config = dict(
    encoder_arch='vit',
    model='image captioner',
    dataset='photos of plants, animals and fungi (iNaturalist)',
    train_examples=38949,
    image_size=64,
    crop_scale_min=0.7,
    horizontal_flip=True,
    translate=0.06,
    tokenizer='word',
    vocab_size=2724,
    encoder_norm='layernorm',
    encoder_norm_position='pre',
    encoder_activation='swiglu',
    encoder_mlp_ratio=2.67,
    encoder_head_dim=64,
    encoder_fused_qkv=True,
    encoder_bias='all',
    encoder_qk_norm=False,
    encoder_parallel_block=False,
    encoder_inner_norm=False,
    encoder_drop_path=0.1,
    encoder_patch_size=[8, 8],
    encoder_conv_stem=False,
    encoder_layers=10,
    encoder_width=192,
    encoder_positions='learned',
    fusion='prefix',
    decoder_width=256,
    decoder_layers=6,
    decoder_norm='layernorm',
    decoder_norm_position='pre',
    decoder_activation='swiglu',
    decoder_mlp_ratio=4,
    decoder_head_dim=48,
    decoder_fused_qkv=True,
    decoder_bias='all',
    decoder_qk_norm=True,
    decoder_parallel_block=False,
    decoder_inner_norm=False,
    decoder_drop_path=0.15,
    decoder_positions='learned',
    decoder_prefix_bidirectional=False,
    decoder_connector='mlp',
    decoder_tie_embeddings=False,
    init='lecun_normal',
    residual_init='none',
    optimizer='adamw',
    learning_rate=0.0014,
    beta1=0.9,
    beta2=0.95,
    eps=1e-06,
    max_steps=4100,
    batch_size=64,
    epochs=6.7,
    lr_schedule='cosine',
    final_lr_fraction=0.05,
    warmup_steps=410,
    weight_decay=0.1,
)
Rows from block 3 of the text decoder of a small image captioner, named by matrix and row number. Rows with one number belong to one neuron. Each number is 128 + 32 x the weight over its row's rms, rounded and kept within 0 to 255. All counts start at 0. Numbers have three digits each. After the name is the row's rms in percent of the matrix's.
Before each neuron's rows are labels from the 100 texts, of 14976, where the neuron reaches its largest size: "fires on" is the input token at the peak. Only what is clearly more common there than usual is listed. The data: photos of plants, animals and fungi (iNaturalist).
# gate: MLP gate (decoder.blocks.3.mlp.gate.weight, 1024x256), inputs 86-171
# fc1: MLP up (decoder.blocks.3.mlp.fc1.weight, 1024x256), inputs 86-171
# fc2: MLP down (decoder.blocks.3.mlp.fc2.weight, 256x1024, transposed), outputs 86-171

fires on: "wood"; "sevenspotted"
gate.380 115:056140153145145122135088122105131079207124082054060104093130077132078107114112128143098132135078127122158129138159118093138102112163180157166120111093164154125137118103182133123097091179133089115141179127148106141090118102094118127157212135181128131144160130
fc1.380 115:144165209188124116150113090146142114109122121093122156113110122132127158087158166099129200168125157088149157127104117130117117177110148152132140097134127118170054152167129110196146088150188100096144144084073115094085142132099138089117134126117143118054110174
fc2.380 112:151156102131164075116154135123090139138129114129137138133068148150130147084151151101051184143192096134120151093102132151081153101072171104123129103160168153101125122187198166092154139130124128117106070174140140080154119169190091159126046129138133115140125169

fires on: "eurasian"
gate.554 098:134149182114137119141130109067086080131152121117119110132148130105168126082181138115177158175139142156189144131127172119083081182167174155089091171127173105119109098113089110139154083141085146198148138128129107165107157150157111131134093140086101116105137104
fc1.554 104:143179137126112122187167153092075152147102074147133098143117125169120102126110086171191071162147100105148196126071160142110119149176139120103101118141128126191071075082069152197197105116074182067119100124211095129120152145105163142126108185132156060119121154
fc2.554 106:187123104169152058096100161104135117130108078107216123110167121156135119106119139156113134175088126094132156212085150193133162171137133124073113088120175139172167134075139163138138130115154142133106014106194096124132131113176104166129127155124097123131149125

fires on: "carrion"; "beet"; "("; "praying"
gate.705 096:102123161089171104109149142174109109176150120105119078110127104142186110163135130142174154181090159109137142137127174095166192101109129166124197103115060122094150156087149171162149090115139043101164120083115212099095130155082112177137094053121160187142143109
fc1.705 097:108141142083145156082130097133126103113102129085110141152127142087125194162069148112073100144143120151086176152104218124121124118169102098083130148127137055172067157137138158079179095101090166107160145157153123154070131117102151169114101133136180135132181119
fc2.705 093:126125122083138146137106159108110113128165102129121108176195137098083143102114145107143106130124092135070128157068119127114134155064134167029119120093101095074086113146105131097133091155149112138120135119126148142124186148119132148172219166180160161074101117

fires on: "family"; "collared"; "calopteryx"; "steatoda"
gate.734 105:151161137160117127011114118144129089176187183078150080153135113114078123096122125111115209111135103154108161099115060072102084168159120122131092114140099089141116145159095180135142147148121190093105219158135065184116051136115105143159107066163062149073117137
fc1.734 104:159159105089145095071145099086132152085112155069156149153092077138103122059097081145158108143110046130067136092148144119060133202131088121119116129153163150096078068101197130108128123171133160066126135131212130156169123103078112162112092132092107121061126150
fc2.734 101:104137122114108151152093110146184115118105096145182082148081171159131105155150133161117111131080124109136105147155137195156162128129125177166131100159152134145078074207145158074107188138077070145103115112149187139204090133120100124118094077051129121098180154

fires on: "blue"; "tailed"; "("
gate.605 095:097092172085110077119152137138127089101098132134179113146130106141164159105082140155117198153174147105112115139138110161138167131160072060147122140152179106148094145079139111155184143090103124099082202129103127141144074098153163060128107102166119152145216107
fc1.605 098:104127192145171061111144099115131131121143165122150102128090068150140115172138106138149119159155103183134207145143112166114127156126154123075157170133116208145157130122164210171159123092121141155138150145104109156116157127067137191111142087159151134173111092
fc2.605 097:141137159169090110164158188146125085104122158126106145126172153166168167133154151082087116166124144099136091144177148141133127182089133123098158106096114158081081122113157152144142122080163095159112173143142117107135104190089214215044081152093173111142113114

fires on: "black"; "auritus"; "pegala"
gate.34 094:106100073074083123077100159118130136120190102092168091162147130081206191157122145076162156116160100101119158145123186125113083088153137155161099120175113120107122117129145089119074108172105135125169200134155131147078172143118144154166153126103135130097089155
fc1.34 093:155138137137167123134131128143067106128111130192129116115081119116142157138117187129071200100145114089106105110105105080166109137082153136142125135110118125118147099130097129119137086125104146123136146094147148123157165189093102157111195096136150101145131184
fc2.34 096:133086127129117143144121150185142179130084145079090080155148139065144116063132125094120170132085146114127157097130103110161115094066175158132139077170092144101096170131122123161106099135085076083089131153151127143114117127143157164123156147156127118118086176

fires on: "("; "family"
gate.437 096:118094127182114135116064129145146146109144183112117111138069103172209105118099121167140162190094128126125099140106139129081166136074086135118131084169144143188159087105125174128154118162115112101141078117068188113166137147109138171175108130146153097145143117
fc1.437 092:083166128177170139063170157117069110115160146101119087136128111165150094046082135148127124196161177099134199093136125145149137149158188078163124110163123142108113097120130134147158124144158122147084158148110095141061113144150134167114118171101131146167115123
fc2.437 093:119110110215087088151059148157186158116179133088159157191178079176094156109105090142120143149140171099146118098137113131122117124068077163140147093135180144159062113114097139087092154157184114199126136172101193168132159125126070080120162198136180105162140117

fires on: "wood"; "("; "snowy"; "coenagrion"
gate.5 104:142147113091142197143062092160119123123165088111159103119187174157114107147150153089167082110109146082088115152174114101070138133142124096071097063166119140193144147080156076102125105057123180120142123119109105128124098148160107171141108156112121136143152134
fc1.5 102:150137159098127101100081091142171195149121175131104105105127059030089147170124191144135159142184146180154115097163144146074134138158086143143119096124101147062130109125148172113171156117155163131085163090162121105191127083191142140164175146107100169097109109
fc2.5 099:138113173102114095059103151163157161171103163117037134129145164152084092102127130063106142153146096128097182109153151135065091129150095193186125140096116103161173110124132056168119100101121104099095177128185128118080176083115162123158157093138186128139145086

fires on: "gray"; "veined"; "green"; "augochlora"
gate.320 106:113106130068150143129093111122137178070112190157154144076110141081120104165188177154093175120124104144161142197101107086071098128129082147145107090167094097146102154110192113105086118075180122128152121147131113160137102148132139141187178167089112136127104081
fc1.320 101:105126119155159142103129109085077133099087145156111128108128181156147132119163184108157109086121080139229085090178110090161172118087170178157126142128152084142156116141178096116133122230107090128109139187081127114192110123098116111130121106148133113079174118
fc2.320 104:185152219124153110084117088096112146138155165110161156131138127191174194127158117082089150122118162135138197134125080114102179095132129116112157092126100166051127158148142116175149156069106135117094121130168207123133107115141081149144124138125099110142167106

fires on: "black"
gate.87 107:107110133142101107159144163138095140137111125111093122107106142100147079198063179112163160086153094172108156153122145101130085114123162113093168101114169185067098128109133123108146110169188144138092159169140149060089133075108092149112109101086141158146151147
fc1.87 108:138125169222139067155101201141091124216052099102104119123076114124128122138101135117169137069147111113122134169091096109130099153096137089134101116147143100096161076138120160146163146126088132142128150146197126088082154114089179128111136079163132103121144183
fc2.87 110:106127104201155083156111134160106200121103122134147150085106120169125125128147160120136107171186111114106122132093127112140125138078143118115143119127078130115164122186125117159144059144104132104115124206159134112078139123131114150178115126128125179163125213

fires on: "song"; "field"; "forest"; "swainson's"
gate.170 107:097105145089135119147127145142098127123129108130153187119136191111116105219096149110120149094058083128151106100120109095192193097118123141142176146112138119105182145124167169144126164187082125150148090167113158106153093104139106122111093164143111120137165110
fc1.170 110:107032159137164106187181112099138153061154098116082122108120141173127152105104114153175101047104120109123155131131116096201147106089132114121193085203147140110155077077154128090161107116117179197058130117084132121150154106146160163101148111155138142114131141
fc2.170 107:144189140138163124115186161108082118104124112096142138158114186126149185144125156107101118119097042123087105096140106068139118195152071150113094092156183106136137115082140107081125111165122119155139012095104106139137103064127057126145073175170110119144163150

fires on: "eurasian"; "-"
gate.583 098:107156167146130104103069154150159069174125114135132108083099122134099108101109127148117142151121199150149165148133161185101123142173101137123120160153202126053126077118137114171164142132134120103145126096103175148103108146091108130094055170127174189144130124
fc1.583 096:072097083086138152162136098104145169068141165167139113087102139037101126106135119104177163102115142115133129100169117111092180162094169124114140122098160165074126101139084087112082115158146155148137106082134163135099134190080136108091180091081136155064112139
fc2.583 099:118121112051133164142086136151134109104111175154110114174074151129104112134084136136142089040100140143129098125179095144100167141068116120176123158129116088030077117158122129107122159147076133105198197105160156142130122164121060098130100165104177156163111132

fires on: "molothrus"; "family"; "plutella"; "spizella"
gate.248 093:132195185151176135105133102086133123123180045099165122130096140117080095069137137113120149124162161089182147131068104115101140134133103150129124126117104134175128164128108131162145163108160101104101124139130117179124125071117184187118123079123080114123103117
fc1.248 089:112159083118132103117108131151112091170127135115104086138182167144135209115146063149100100131115159135148137105164055089187120135094127094163122169118114167178155110086096191179146167151115161130085127142154138159106124112131170061126078102090197134163111165
fc2.248 092:160084130113161122112156092174165115117162118145141101154095093096133091115091127161098102075189115146166086064162172144106181116175141114145131186116175180151135090130151132162153151098104085107116147059132139126070099182209184125200162164165156147117154084

fires on: "eurasian"
gate.159 097:162103161099127081109124126103105186168151092170096123120207120117151123150142101131127125161078108117129123168107126153139153081137087132097098136173145100084152153125124162179140135055122150124105130154134088091184082135087143113144058138122078113101162115
fc1.159 096:133156128155108139139142113116121117160162040146217099097130078136087121118179132096109176207107102116121094121125104153118076133181140159074072086103108182106122139082113123136125100136118201146090150176079145089118142122095136125088107151162158155126151092
fc2.159 092:141123106150149118137118144081155122159134125065118106127187120147204074111115127119102102105076077137132100157059138208186110148144094140153060129129135150152185148096119119139109166090177098126094108169160094097149133099127122187090161103134114151150131153

fires on: "mergus"; "family"; "white"; "ondatra"
gate.706 101:137108113137166104142131127154121110071102207138104180114146131066126070139132111091140099079164147090174124089173164147090109115148149103080141139110178125133103171073163104103111097161157044138137100113158114199166121147141093102124175161199189128119120110
fc1.706 101:168113110150112074114156203181164174163108128184166140107168111149117108121171110113150128123110140163089205137116126099098141082182146077140143078130138156204135163147130114218135128138129155105150159101131130170152071115116073150189164094121110151137109083
fc2.706 105:208103148108079079091108117153109114131142130111127172144115140135165169105157113133105116152175155116117146120151122118132111171117156149172145181102078033171098146113174118183102139126132093122068172120081102110121136109123224109166139077158113178061097095

fires on: "southern"; "sceloporus"; "-"; "cephalanthus"
gate.183 102:054107092113081174193128148139160160145123122160128136149099133122136141118129118073176072096158056073105156128082122132137152111150142152105160123151105113126130099093107121132110128145164117123113174122102139115126154113115160073101149145145124139126127117
fc1.183 101:163089144132113123107133166174155137185125097139107137150127172136160082124124156134117118092172112181133186164130117132131166148134108115112141146142121125125126080109133155192154107103126132094165159108159129108135210084118056117166081082124191138209173115
fc2.183 105:117182148171148173149140157092081158160126155106172152146084123169122129167086136121168166124138172133151157096158175115067126148148104095153141087099171132107102160168140126153135147108125168126121193136093126120119174135121217168072097142156101167082153157

fires on: "gray"; "sehirus"; "dolichovespula"; "calopteryx"
gate.627 097:105149129123161193049122147190091092110104154160095118129083118092089194122137128095127133148092148123107170089092089087135092136172101115053152106145165132082124169150111149116165099140091112095069189088160134124133171112165064095104109167125087119115059152
fc1.627 101:152119124098141121163143172162125120167090110158145142114118120170126139185157131118117147126136134083159109155085193160138065096124169161126120100093070132100152123161166109130113174174137141155153088112122111149092133155071185161112184136142155072168197113
fc2.627 096:140136118083086080115155142154126198170124151180121102124048149137141140107126104180133137148141155033116183121115128118134083139098146142146158172123121133130115170114105157105140122207146120184090129142070099171152158142183132129117189087092095072145150122

fires on: "blue"; "("; "tailed"; "-"
gate.190 096:157117123102082129099079126154156165113140172157078091119105094125114131094117165116088183125153096092102123115118167107082184122109130172109085121123126142152115155110130077135126180050142119145106095080156129156135147136140104206072154190183149096129150182
fc1.190 098:105149148149074079139123160064074163093130109123109143088144198161145096155194029156100130142109135101120093184138101131182148146122143124067172143110137132126091108155089182154123114161113128077139131131135089135123147102092121142129100127161128091124166084
fc2.190 100:083164161092094074146123146104117088105147107098091118153132151178140099179124115096126106117120136093151141146154116159130071100122135112099187115080113191119114075152178191133146144134156120132166165134143111083149181071111152181055142113086161112090095156

fires on: "family"; "banded"; "macaria"; "lacinipolia"
gate.748 102:163128147051161102083119153122099101155175180104159124143179151117068053170145135161135112141104160156110147168080091165124171101118094083164091072103145139099057100142176169099186124129093051128045123182129123135116090136087090123123137141157136136134143085
fc1.748 105:151135163154115099155158181174146105124119057135201089155120142082146111203144116130068179089093127153112087098107137119137120147129120116111106139163096164114109151154059126083099075120157174132158165134108137124125116138162111117122125108112102117121172096
fc2.748 103:125122166141112096137156191077172133154110101114198142074170135210115164111166134112112145132175178193182130129066095155090140143121165123094113107112113129096158138111091132123118127119171057119151105053079107172180138193105178176065093183126127096114122114

fires on: "("
gate.692 095:114094132125149106063202138092126116228109139126132144212127116142126162135085166133124230210165100148122125101112169082152112144123123118107125126171102077129123132101132143147085151172093097053170140066189181133127064123150146149163127161128121148135144151
fc1.692 087:113158106122128103153092173125101054083188088110176180111181189159109144112086131145125176116082098152146123171128120116073096130115061148069146137130113109106078115141127119133077143115132151054132068100174089141122090119124154153153100106130147120151097101
fc2.692 092:077157120114172058137155169154132200123150186204157123138142121148139155141154117107125104156168138204140074095092172099121126132139117143195166102095137135108151120154130146088106108108159104111080140168137135134111117080135035150159136139069146100176141067

fires on: "mergus"; "("; "spangled"; "gulf"
gate.412 100:131103127154167155132114099129162157130092083158168129145133168169122107088112142141130123111118166114174079078162166125053147136110125143090086135107166109120144149069116113057140137141158133128138098136080140178146174120136132148173196139047088113092164087
fc1.412 100:190155103108136130154138056051089114151161197156088142120137159114112121140128167137122127141125128116158171146137065111145162100158138080077093146111099056152085166136154179091116118078139128183127150131173075132107085150184086129120119188120106125176107132
fc2.412 106:155070106100192132131080155130060110153150146115091129094092123118140171113058136126143106124109117173108199165091127135083138151150156096072174133128131158159161147100128109114187125116093107102183033144133129146160136178104171084122143124086166143140120178

fires on: "eurasian"; "laughing"
gate.426 106:109121160155096089155144094065160139149125161149167157149146161122128101132169117158152113175116091189147177100126185113141060089182126143113157123100127136114149139091126144165109174082172110141111116134081127100135126114133094126139126134147161169018119118
fc1.426 104:139143126051203181134086125159117135045211095133110122130098114105125091035139161128165130142128114094100106107144126117144150123089107200117136183185097059084133111144119112052169126122135135104169163123111167128089096117146103208084130131099141135167142121
fc2.426 108:099135134089170177121138145167118154111088153135069122153007140121143117124126102108140103112173158120102107107167115112134148122100119099115173131131074116053080106149176147086158133134068131119138254126104161123100148100120171083138182110122160113117089106

fires on: "order"; "family"; "-"; "gallinago"
gate.63 092:140107163134076164082173128128090136081157125124099129113128086131066064112131137106137128152145173109130116147163088139134113136148126124098065072117126115109094155182108121135154166097111059194154135164105148131123081140130101113162145140147082094163122160
fc1.63 096:118161091114149099162123185086087154173101136087110220116114137191080157102074117174213135048066153183073114120197129124155091112147148093147131154103124120131150082125128112135152051166158120134110149117191097099127119102093109126149122136122178153153118107
fc2.63 090:115158071106092150099161116116165102093103206149083171169118134148150083127103107134101160171130161129119126150154094108109171166132160093104101111109094109098102170161145131137156184123129158145101136160136150122120136065143163109177132064112105123113117158

fires on: "wood"; "lithobates"; "melospiza"; "pooecetes"
gate.54 096:160195163096200165089113089168148047109128082131079104056127149158088080063124131156167119093131147127094151103178117107174091141165154168115105056109125061110126118132134137123127122169210129098129167097092140093149154154125113106124133130128144079113069178
fc1.54 096:122113106083132103128095140086136077122096091151164124091071084204080143132131163140131167159213129048123128148082174142123101111151079082181101137128161150134122163088106142174174135124139074092148176131188133089169138189134112139163157125161115185113106106
fc2.54 096:125106165103170124086144121180144136053141134117098098102060117085157140092133127132107175105136138118116158121140128119080061125153121142123130139082142181129142073130134157130118141188137164122142062056133131117139118117133230130164107149191180104083141121

fires on: "eurasian"
gate.302 097:133161149161142134147113129159137112118135074138171152139170144104118112196139143081165100138123126120164125180113141159121181101143152132019101135125191114158105154156209092158117132113115160153072108120153117108116125149086140143133063128086113129109154122
fc1.302 102:104127118108174115108159134124113156091151166182109138109105062097114149072133115136139103102120205103102095084152117116143077164105126194177176126109090144141061097139113154155081114083132169158082124145143181158114162099117128142107167179167075131090144155
fc2.302 104:106089107101086169103140103100157122138105126147119102112023073149091156134108063140108108050199168149145143095225129058114163133127116146199143147150063116092127136158137111111102150132118111117137241131106186140145136136118139096143143146127177107175168141

fires on: "("; "family"
gate.485 099:057146143090075148111116084088070139164082096137164136134171166159123136127090145115086131161151106109139120197120106163130119075106118155121174149170128109068096075098153142127167149108138122128154101056148150133157128107121103121147119110169092102099150118
fc1.485 098:194149101169136128198161049136138110122070144164161157105085109096122183136105118143151155091133114165112151119100111149133168131122120134136083124072143187090104056189048114121076110108166143113157099121076146149083150117149128110133153132093142091126122161
fc2.485 098:208159067198101122185111068135104159199143042156141131102126137110106132117135135139102131095013128194096120125071141153144111116141112118104086135101156165140118159072198130117111095136155106101113138121051073118116141157131211119113127156180109176098086130

fires on: "eurasian"; "breasted"
gate.242 098:090148179196159129094168163070132165145064125129150097111176097113151100152077115088145120109145136174137078165042107153097173115153099182142125141123109127179103136144169174154179175113104072079178113153107165160133127187171118079132163110138068116103149094
fc1.242 098:145101171165093036100121132058106110122113176166093152152082098142161136155109155114062109114137146129122115087099164100100115128111127134096139107123134160168114078144096103132142164116172156089125117119129155157084150090122134149056149141136120124109227152
fc2.242 101:125111069076128123164165117132179122137116145096115145157101156162115109077182092191147120073190162083091148107229140132170139097137145092125124136142097153110100078125105138113155163158067146066147220115101087163191114084151146165167112132086137145126131121

fires on: "-"; "eyed"; "pyrrhocoris"; "family"
gate.195 095:158119154162107139140069115182135134120139126138137140132185132078124096120073156176165159153120125181164182076156126147169140170144120112116076082131160118105103155125146127161124125155122125111118130193120157176153070092155149116084119150130135150114145178
fc1.195 094:145165139129160112153081147086101150106097086124156112119145115145096152104151146161119157125168118108133114115092123152146122149123158121084163119130138096142120106131166086123160117097172117203107157178125150157056211126017100144151061135119090220159119100
fc2.195 091:112114121172122143109133142145125155118141117089120051088154133155096075118198120082131168165128149136126184139136122103113072096160173142088155134083158135099126108147159150189134125161132148117121017180115093182117092055113108153092103125105107104120121173

fires on: "family"; "calidris"; "gyps"; "fagus"
gate.482 097:078179146108172104093086118083107102100120169037114130096126060185084124133135042151119117204141109072115104112146123119117133095138112179144145103060112134150152139091131165127189120098117130137116176132156142142066100134138137140155129091116076106115106148
fc1.482 097:115105162098123086109143077102137093127146135146111149109096072098158119144121080203110129159105158164115149112103170118060148114121210142136152065153117102154122098051076114120079158182182129036149119092111135093129093125126150166078176138107125156166105123
fc2.482 097:149107112142158119158131131108126083149164116175144132087156157145160113120163109141096093139142117157088131125105129122130156121092146159154112129133151134154186190132117141196116160087101081129183043181127128154114092131136115146139145147132149145133172197

fires on: "gray"; "southern"; "alligatorweed"
gate.117 105:129202120170087143102141056100110146099068201071122126087163102165117122127104098143134122137095118087117164128118121095123127104161111089083168115135190117131174106136153141134103146172129147131130140085133085185136046080131057144109151144119125146126143117
fc1.117 108:123163155197137081104153094092103161087104227082123135155147099142108068128102076090124158083127081116136106114135126093135120066124154147105144174133109094142133076134089147166109133181125119153142151136120191093107079116087146163111174101096114150115131144
fc2.117 109:204072087113086132130137078165151141063088095162163165126128107121172133138143097112180100117044094145116121121159088159114134077129071168120141154136120112201133123099160087129082096171112107120136137148117153120155082106115130093147149166205200159160125169

fires on: "family"; "eupeodes"; "bald"; "coryphella"
gate.217 108:150161136118126082097074156114131131135119119132129132126132141133131184168205193172128072167152121141086149196079096126110085165125138100104054111152152125154102079130105125168086103109107111102144136148120141142124158160117164127126130100051157112128182130
fc1.217 107:119135149142105135179131130190091132143149124108106127164108117087164143145180186141143087098144102157169147185108113066155132171149093170182084119067105157206175095109089045109145129149084109113118056141107137119125100164136096157169165070074101119127121177
fc2.217 105:120158092070168074117102118156130174127154083097076164174146108146151152140165137118161119083122115132090211174144082104148102105099114149130074144109138177127118129136072095159120068117079137130132153132136086127139122192149076162123127137109102144200163195

fires on: "("; "capreolus"; "columbina"
gate.132 097:086112165169179155125140186122163103201125131116050111100144110125143128160104136112128135133152141188136120037161174170183146162123111082145083111128128106134139134123117114117128157144143104135076152058135133119124100159168117119129091037119158176145129179
fc1.132 100:182105074106088177129141177125111152145093111125165121170111147102130052128182094064159118100067132110157150122145145194104129114141097208154094166161136156139087129164144153155101173158136120085150149120084123096113122115146108079187129137163207019131098117
fc2.132 096:094125077154127127174128114115073106075110151136133124134097081081169108130136089136106129106106162103111122152095140120076158210140083114087119099114136132093138139091088149141190180159122094131174075194145161127151113166171167113142097130104101080121112097

fires on: "order"; "horned"; "nomophila"; "crested"
gate.137 101:107162154095099114090127116133105122096151098171140128191130112173161119089108160151131128113155128159070132094153136151157111142162143120105096092073164107103124165116105135165108165095077173194083156108109113149135122136140118125126159181166156093097097172
fc1.137 099:118118164121155112125103133150154061119095188120114127074142115113102114114088169127158091192150159095161166133153172126118124121123083165075119141139116151125111110176100109194149130087171077137135172050171117139100155138145114168208127073151165159102097136
fc2.137 100:117161100103086141193105148134135091130113108104142065124110098152066118153158080111111142185095142099101175122120114115129138161119136171068176151114157092138189091123122091118103135119101118176133086132140116051093190135089148118151185094162128164115107170

fires on: "gray"; "greater"; "fronted"
gate.336 089:099085155097110104083193153116116143134125142145167086155078109116116081157088128200185099137150105145161184099181155073110193115140134077108045131110101147119088184186124138097058093164090089131178118152099130151111132157168105121167057102105147140125118137
fc1.336 094:137125156056148135070130125118124149179149148066155129109097171142102176081129165054097085119140152119158126090139146098152137084102131141149157179123220150155184171117119156105106161092140124159159099120085106102134170122091115074112092141092094177148132078
fc2.336 098:144104116201210112084101126086150075141084133129153109144138148091138163131098165064141140108146127121121139156110178087129134204134115107132133109075151179058096190113165181104174130135160173131172053164127099134139131091096143147142139147096107156102118106

fires on: "-"; ")"
gate.447 102:107168138139156166112173142131165131163182170130120130149145177093159128175141050144087143087151140101077153117166125086117074136096125121138103124097201119110138124108126095127178106105144138093150158131088147143125165094164116097085156144037173130140155075
fc1.447 101:123111112164107076111083087111124162078118158168135102085122105136118159128134180155108122132139052118107144167160165114160158157077146094106136121108067074134117110120099098142097085094133037130083128154103094153143052183123111159157110126080081103174122109
fc2.447 102:099110043164131126125186148158159169087149194152169085099116125109133155129126119168165115120077004192139102100108131106122128125115112075128187121148131155140067178130145136124121101139176104134100163149116101162123146148160045132144091126129079046156165135

fires on: "wood"; "turdus"; "class"; "-"
gate.410 101:127104171146132128145098115108104155140072129134107127104098167188153120161111086120098093153154150117151087144101165087143125086172122142181071162116123166141156173192176104123101116138100099171102144094094062082092106165043159159158120093145096110124113098
fc1.410 099:158172160090110167054156171144119082136125165123161082160091073118145155051105067092104155189087108128084122055145139114125110199105159117185159183086140129153083150138113170073163149119143096143114163148170160120172129126152135098115112165097146138113113147
fc2.410 098:151184140100129134136160165092121101105116159092107129116034102094158126151087202120114168139209099183121128105146148064152140122105104119102145122059123158085067120117135153110123141154117109117103173124077069097161166147137069123077129126096146186135120119

fires on: "black"; "scarlet"
gate.252 095:124145152136192155133109096115136111130078137158101118175150099143135193125112146085147101097134173109117159166147112140114130150112134129092130161112195111111155138152129146143097098120103078208126117150163181088080148089226140107180126072139087081108098111
fc1.252 101:134156173143111111164147123131174150122121129100087145070163154120093170108095158136091099128092153136127124127127176105109093108119127100104084163150159136081087076135124123104151139156105174072135114149175136156105115151104115112117171101087149184156142145
fc2.252 099:109102219135106122143138103140119183195128140104109064146095136128170092178151112134119103192128169151096136153113127119170121099151089145165131128117083122118127112186103146132120127052091130141097129185160103132106130125106112203085114105160135095166124197

fires on: "("; "order"; "family"
gate.427 098:094107103084074166061174151110112094149088116157117126135122106110105144177163072131094166097104188153092092149094083119163154169143147112129108138100169121178069116184144121173128150088186097116108134146114094158132154182146195108148105135168078083122160073
fc1.427 098:139133125117136169108109088101159129159161141149137094129163129062186112061120182075152065157155119077135137158119130147132152099171175132083124161118116148088173168161129166160133181118156122182154128137101107072112148094178127092036158134145127133162129117
fc2.427 099:208132140119201058170067119102160099171155123143119100153106129129200163140061112159158108119179084133142084095140112160079118153144150105155114061167088130083145066089115051120130161111110188138172138126131129121147084105105097159165114117162151075197079143

fires on: "drone"; "("; "larus"; "blue"
gate.658 098:131134130110124105112130150065115086145112116138079127074106147107163092115075142146184166168140086167128147070192164125114067091125171118168058177145130153175110136254137166165120147092140120154169190091135150090089092121167134158188135120106090137133157132
fc1.658 096:122143102153143104188174116102149098149097085192104129163120135084152118095184123133193113143125091125137123175147148140136134144153123153158176136122119123181213083132136118129157088077130128080128159117113124058116085111137139217120139134110121109110127120
fc2.658 095:154106095031139154147139129130141145079114102106159191171102121148143109065121117142134138106107153101108154163099115185154153159141106170099113147140039116117105150137209106167119186119092107061116151117113110104114139096130164050103115138161161115196172209

fires on: "southern"; "song"; "("; "sphex"
gate.636 099:106115072144093136119099148101152130135137112105177071151123118088107194127043148142116122181153159141161187107196171132062129107097126105124066160118146125110123107140098090057093128136098109156093136193129186118073198102105073086105161115192125156129124135
fc1.636 103:115146126152144079186108092153146147159101176155142133144162137136118115166141128163149084119140043084105170163135125118104141157131109121111082168122147063145160079116139127074122155118156065164113112101082177173107147187121124117112110148143135206097113110
fc2.636 105:116144071174129116076113164112129110086051176161152146124076116130108130122132099133137180087157099113098112094125146086106184099129126115116119127144109109115108102135196138113105137113122106145120077138114112124086130103157083100162137170119102086180145127

fires on: "erithacus"; "megaceryle"; "calidris"; "aquila"
gate.3 093:135138147183147067106120086106125207132041137136155123107084132186112135114166128051138145095159104086098131124177075121123150116140153130108181107128167087143126164086136139113090113132120112191125148076124128150130126146128132120193187145154149131149175106
fc1.3 084:148149152086142201184091069160097117113101123123171142117079120146108090116076115089141174075143100139188096095081160156203105146091132109082120111156108157099087130114147128153158113158141094154049113078101157107134135137073096103143162126157092156130177073
fc2.3 090:126093213094104123149118114152147130092098106127160107166138078119140114138165115160134082168223097098141149180165158095089103068095120140088159114124169131169151127131174161155070102122125182191130056125155112097073139140136092153139109149099135074194161144

fires on: "("; "-"; "vespa"
gate.255 096:144156154101162122123124154134109056112130115105119071145137163106094174160116121132183141119124080134169189157116129091111092115122144159108148171148198121133108149164116096159109105132166106113117152099108118068080143137172123160080086083101107116085118110
fc1.255 101:122130136127180149134126146182136111129179070122115126179116125139140146103116169105054161132117150155137101093149110150123163115149172127116102122074084112157087125109142131112156158127177087111132112070136139081128115046070105086147131058194131126121162129
fc2.255 099:172103159130100129129162153169156170124146136175067112126163114134161153142147074060152164103160094075119105150163149125155093099098161061070167151096119071146133145115183138151058116154143129190093124127094058137119145078156080161126141088111056180187178119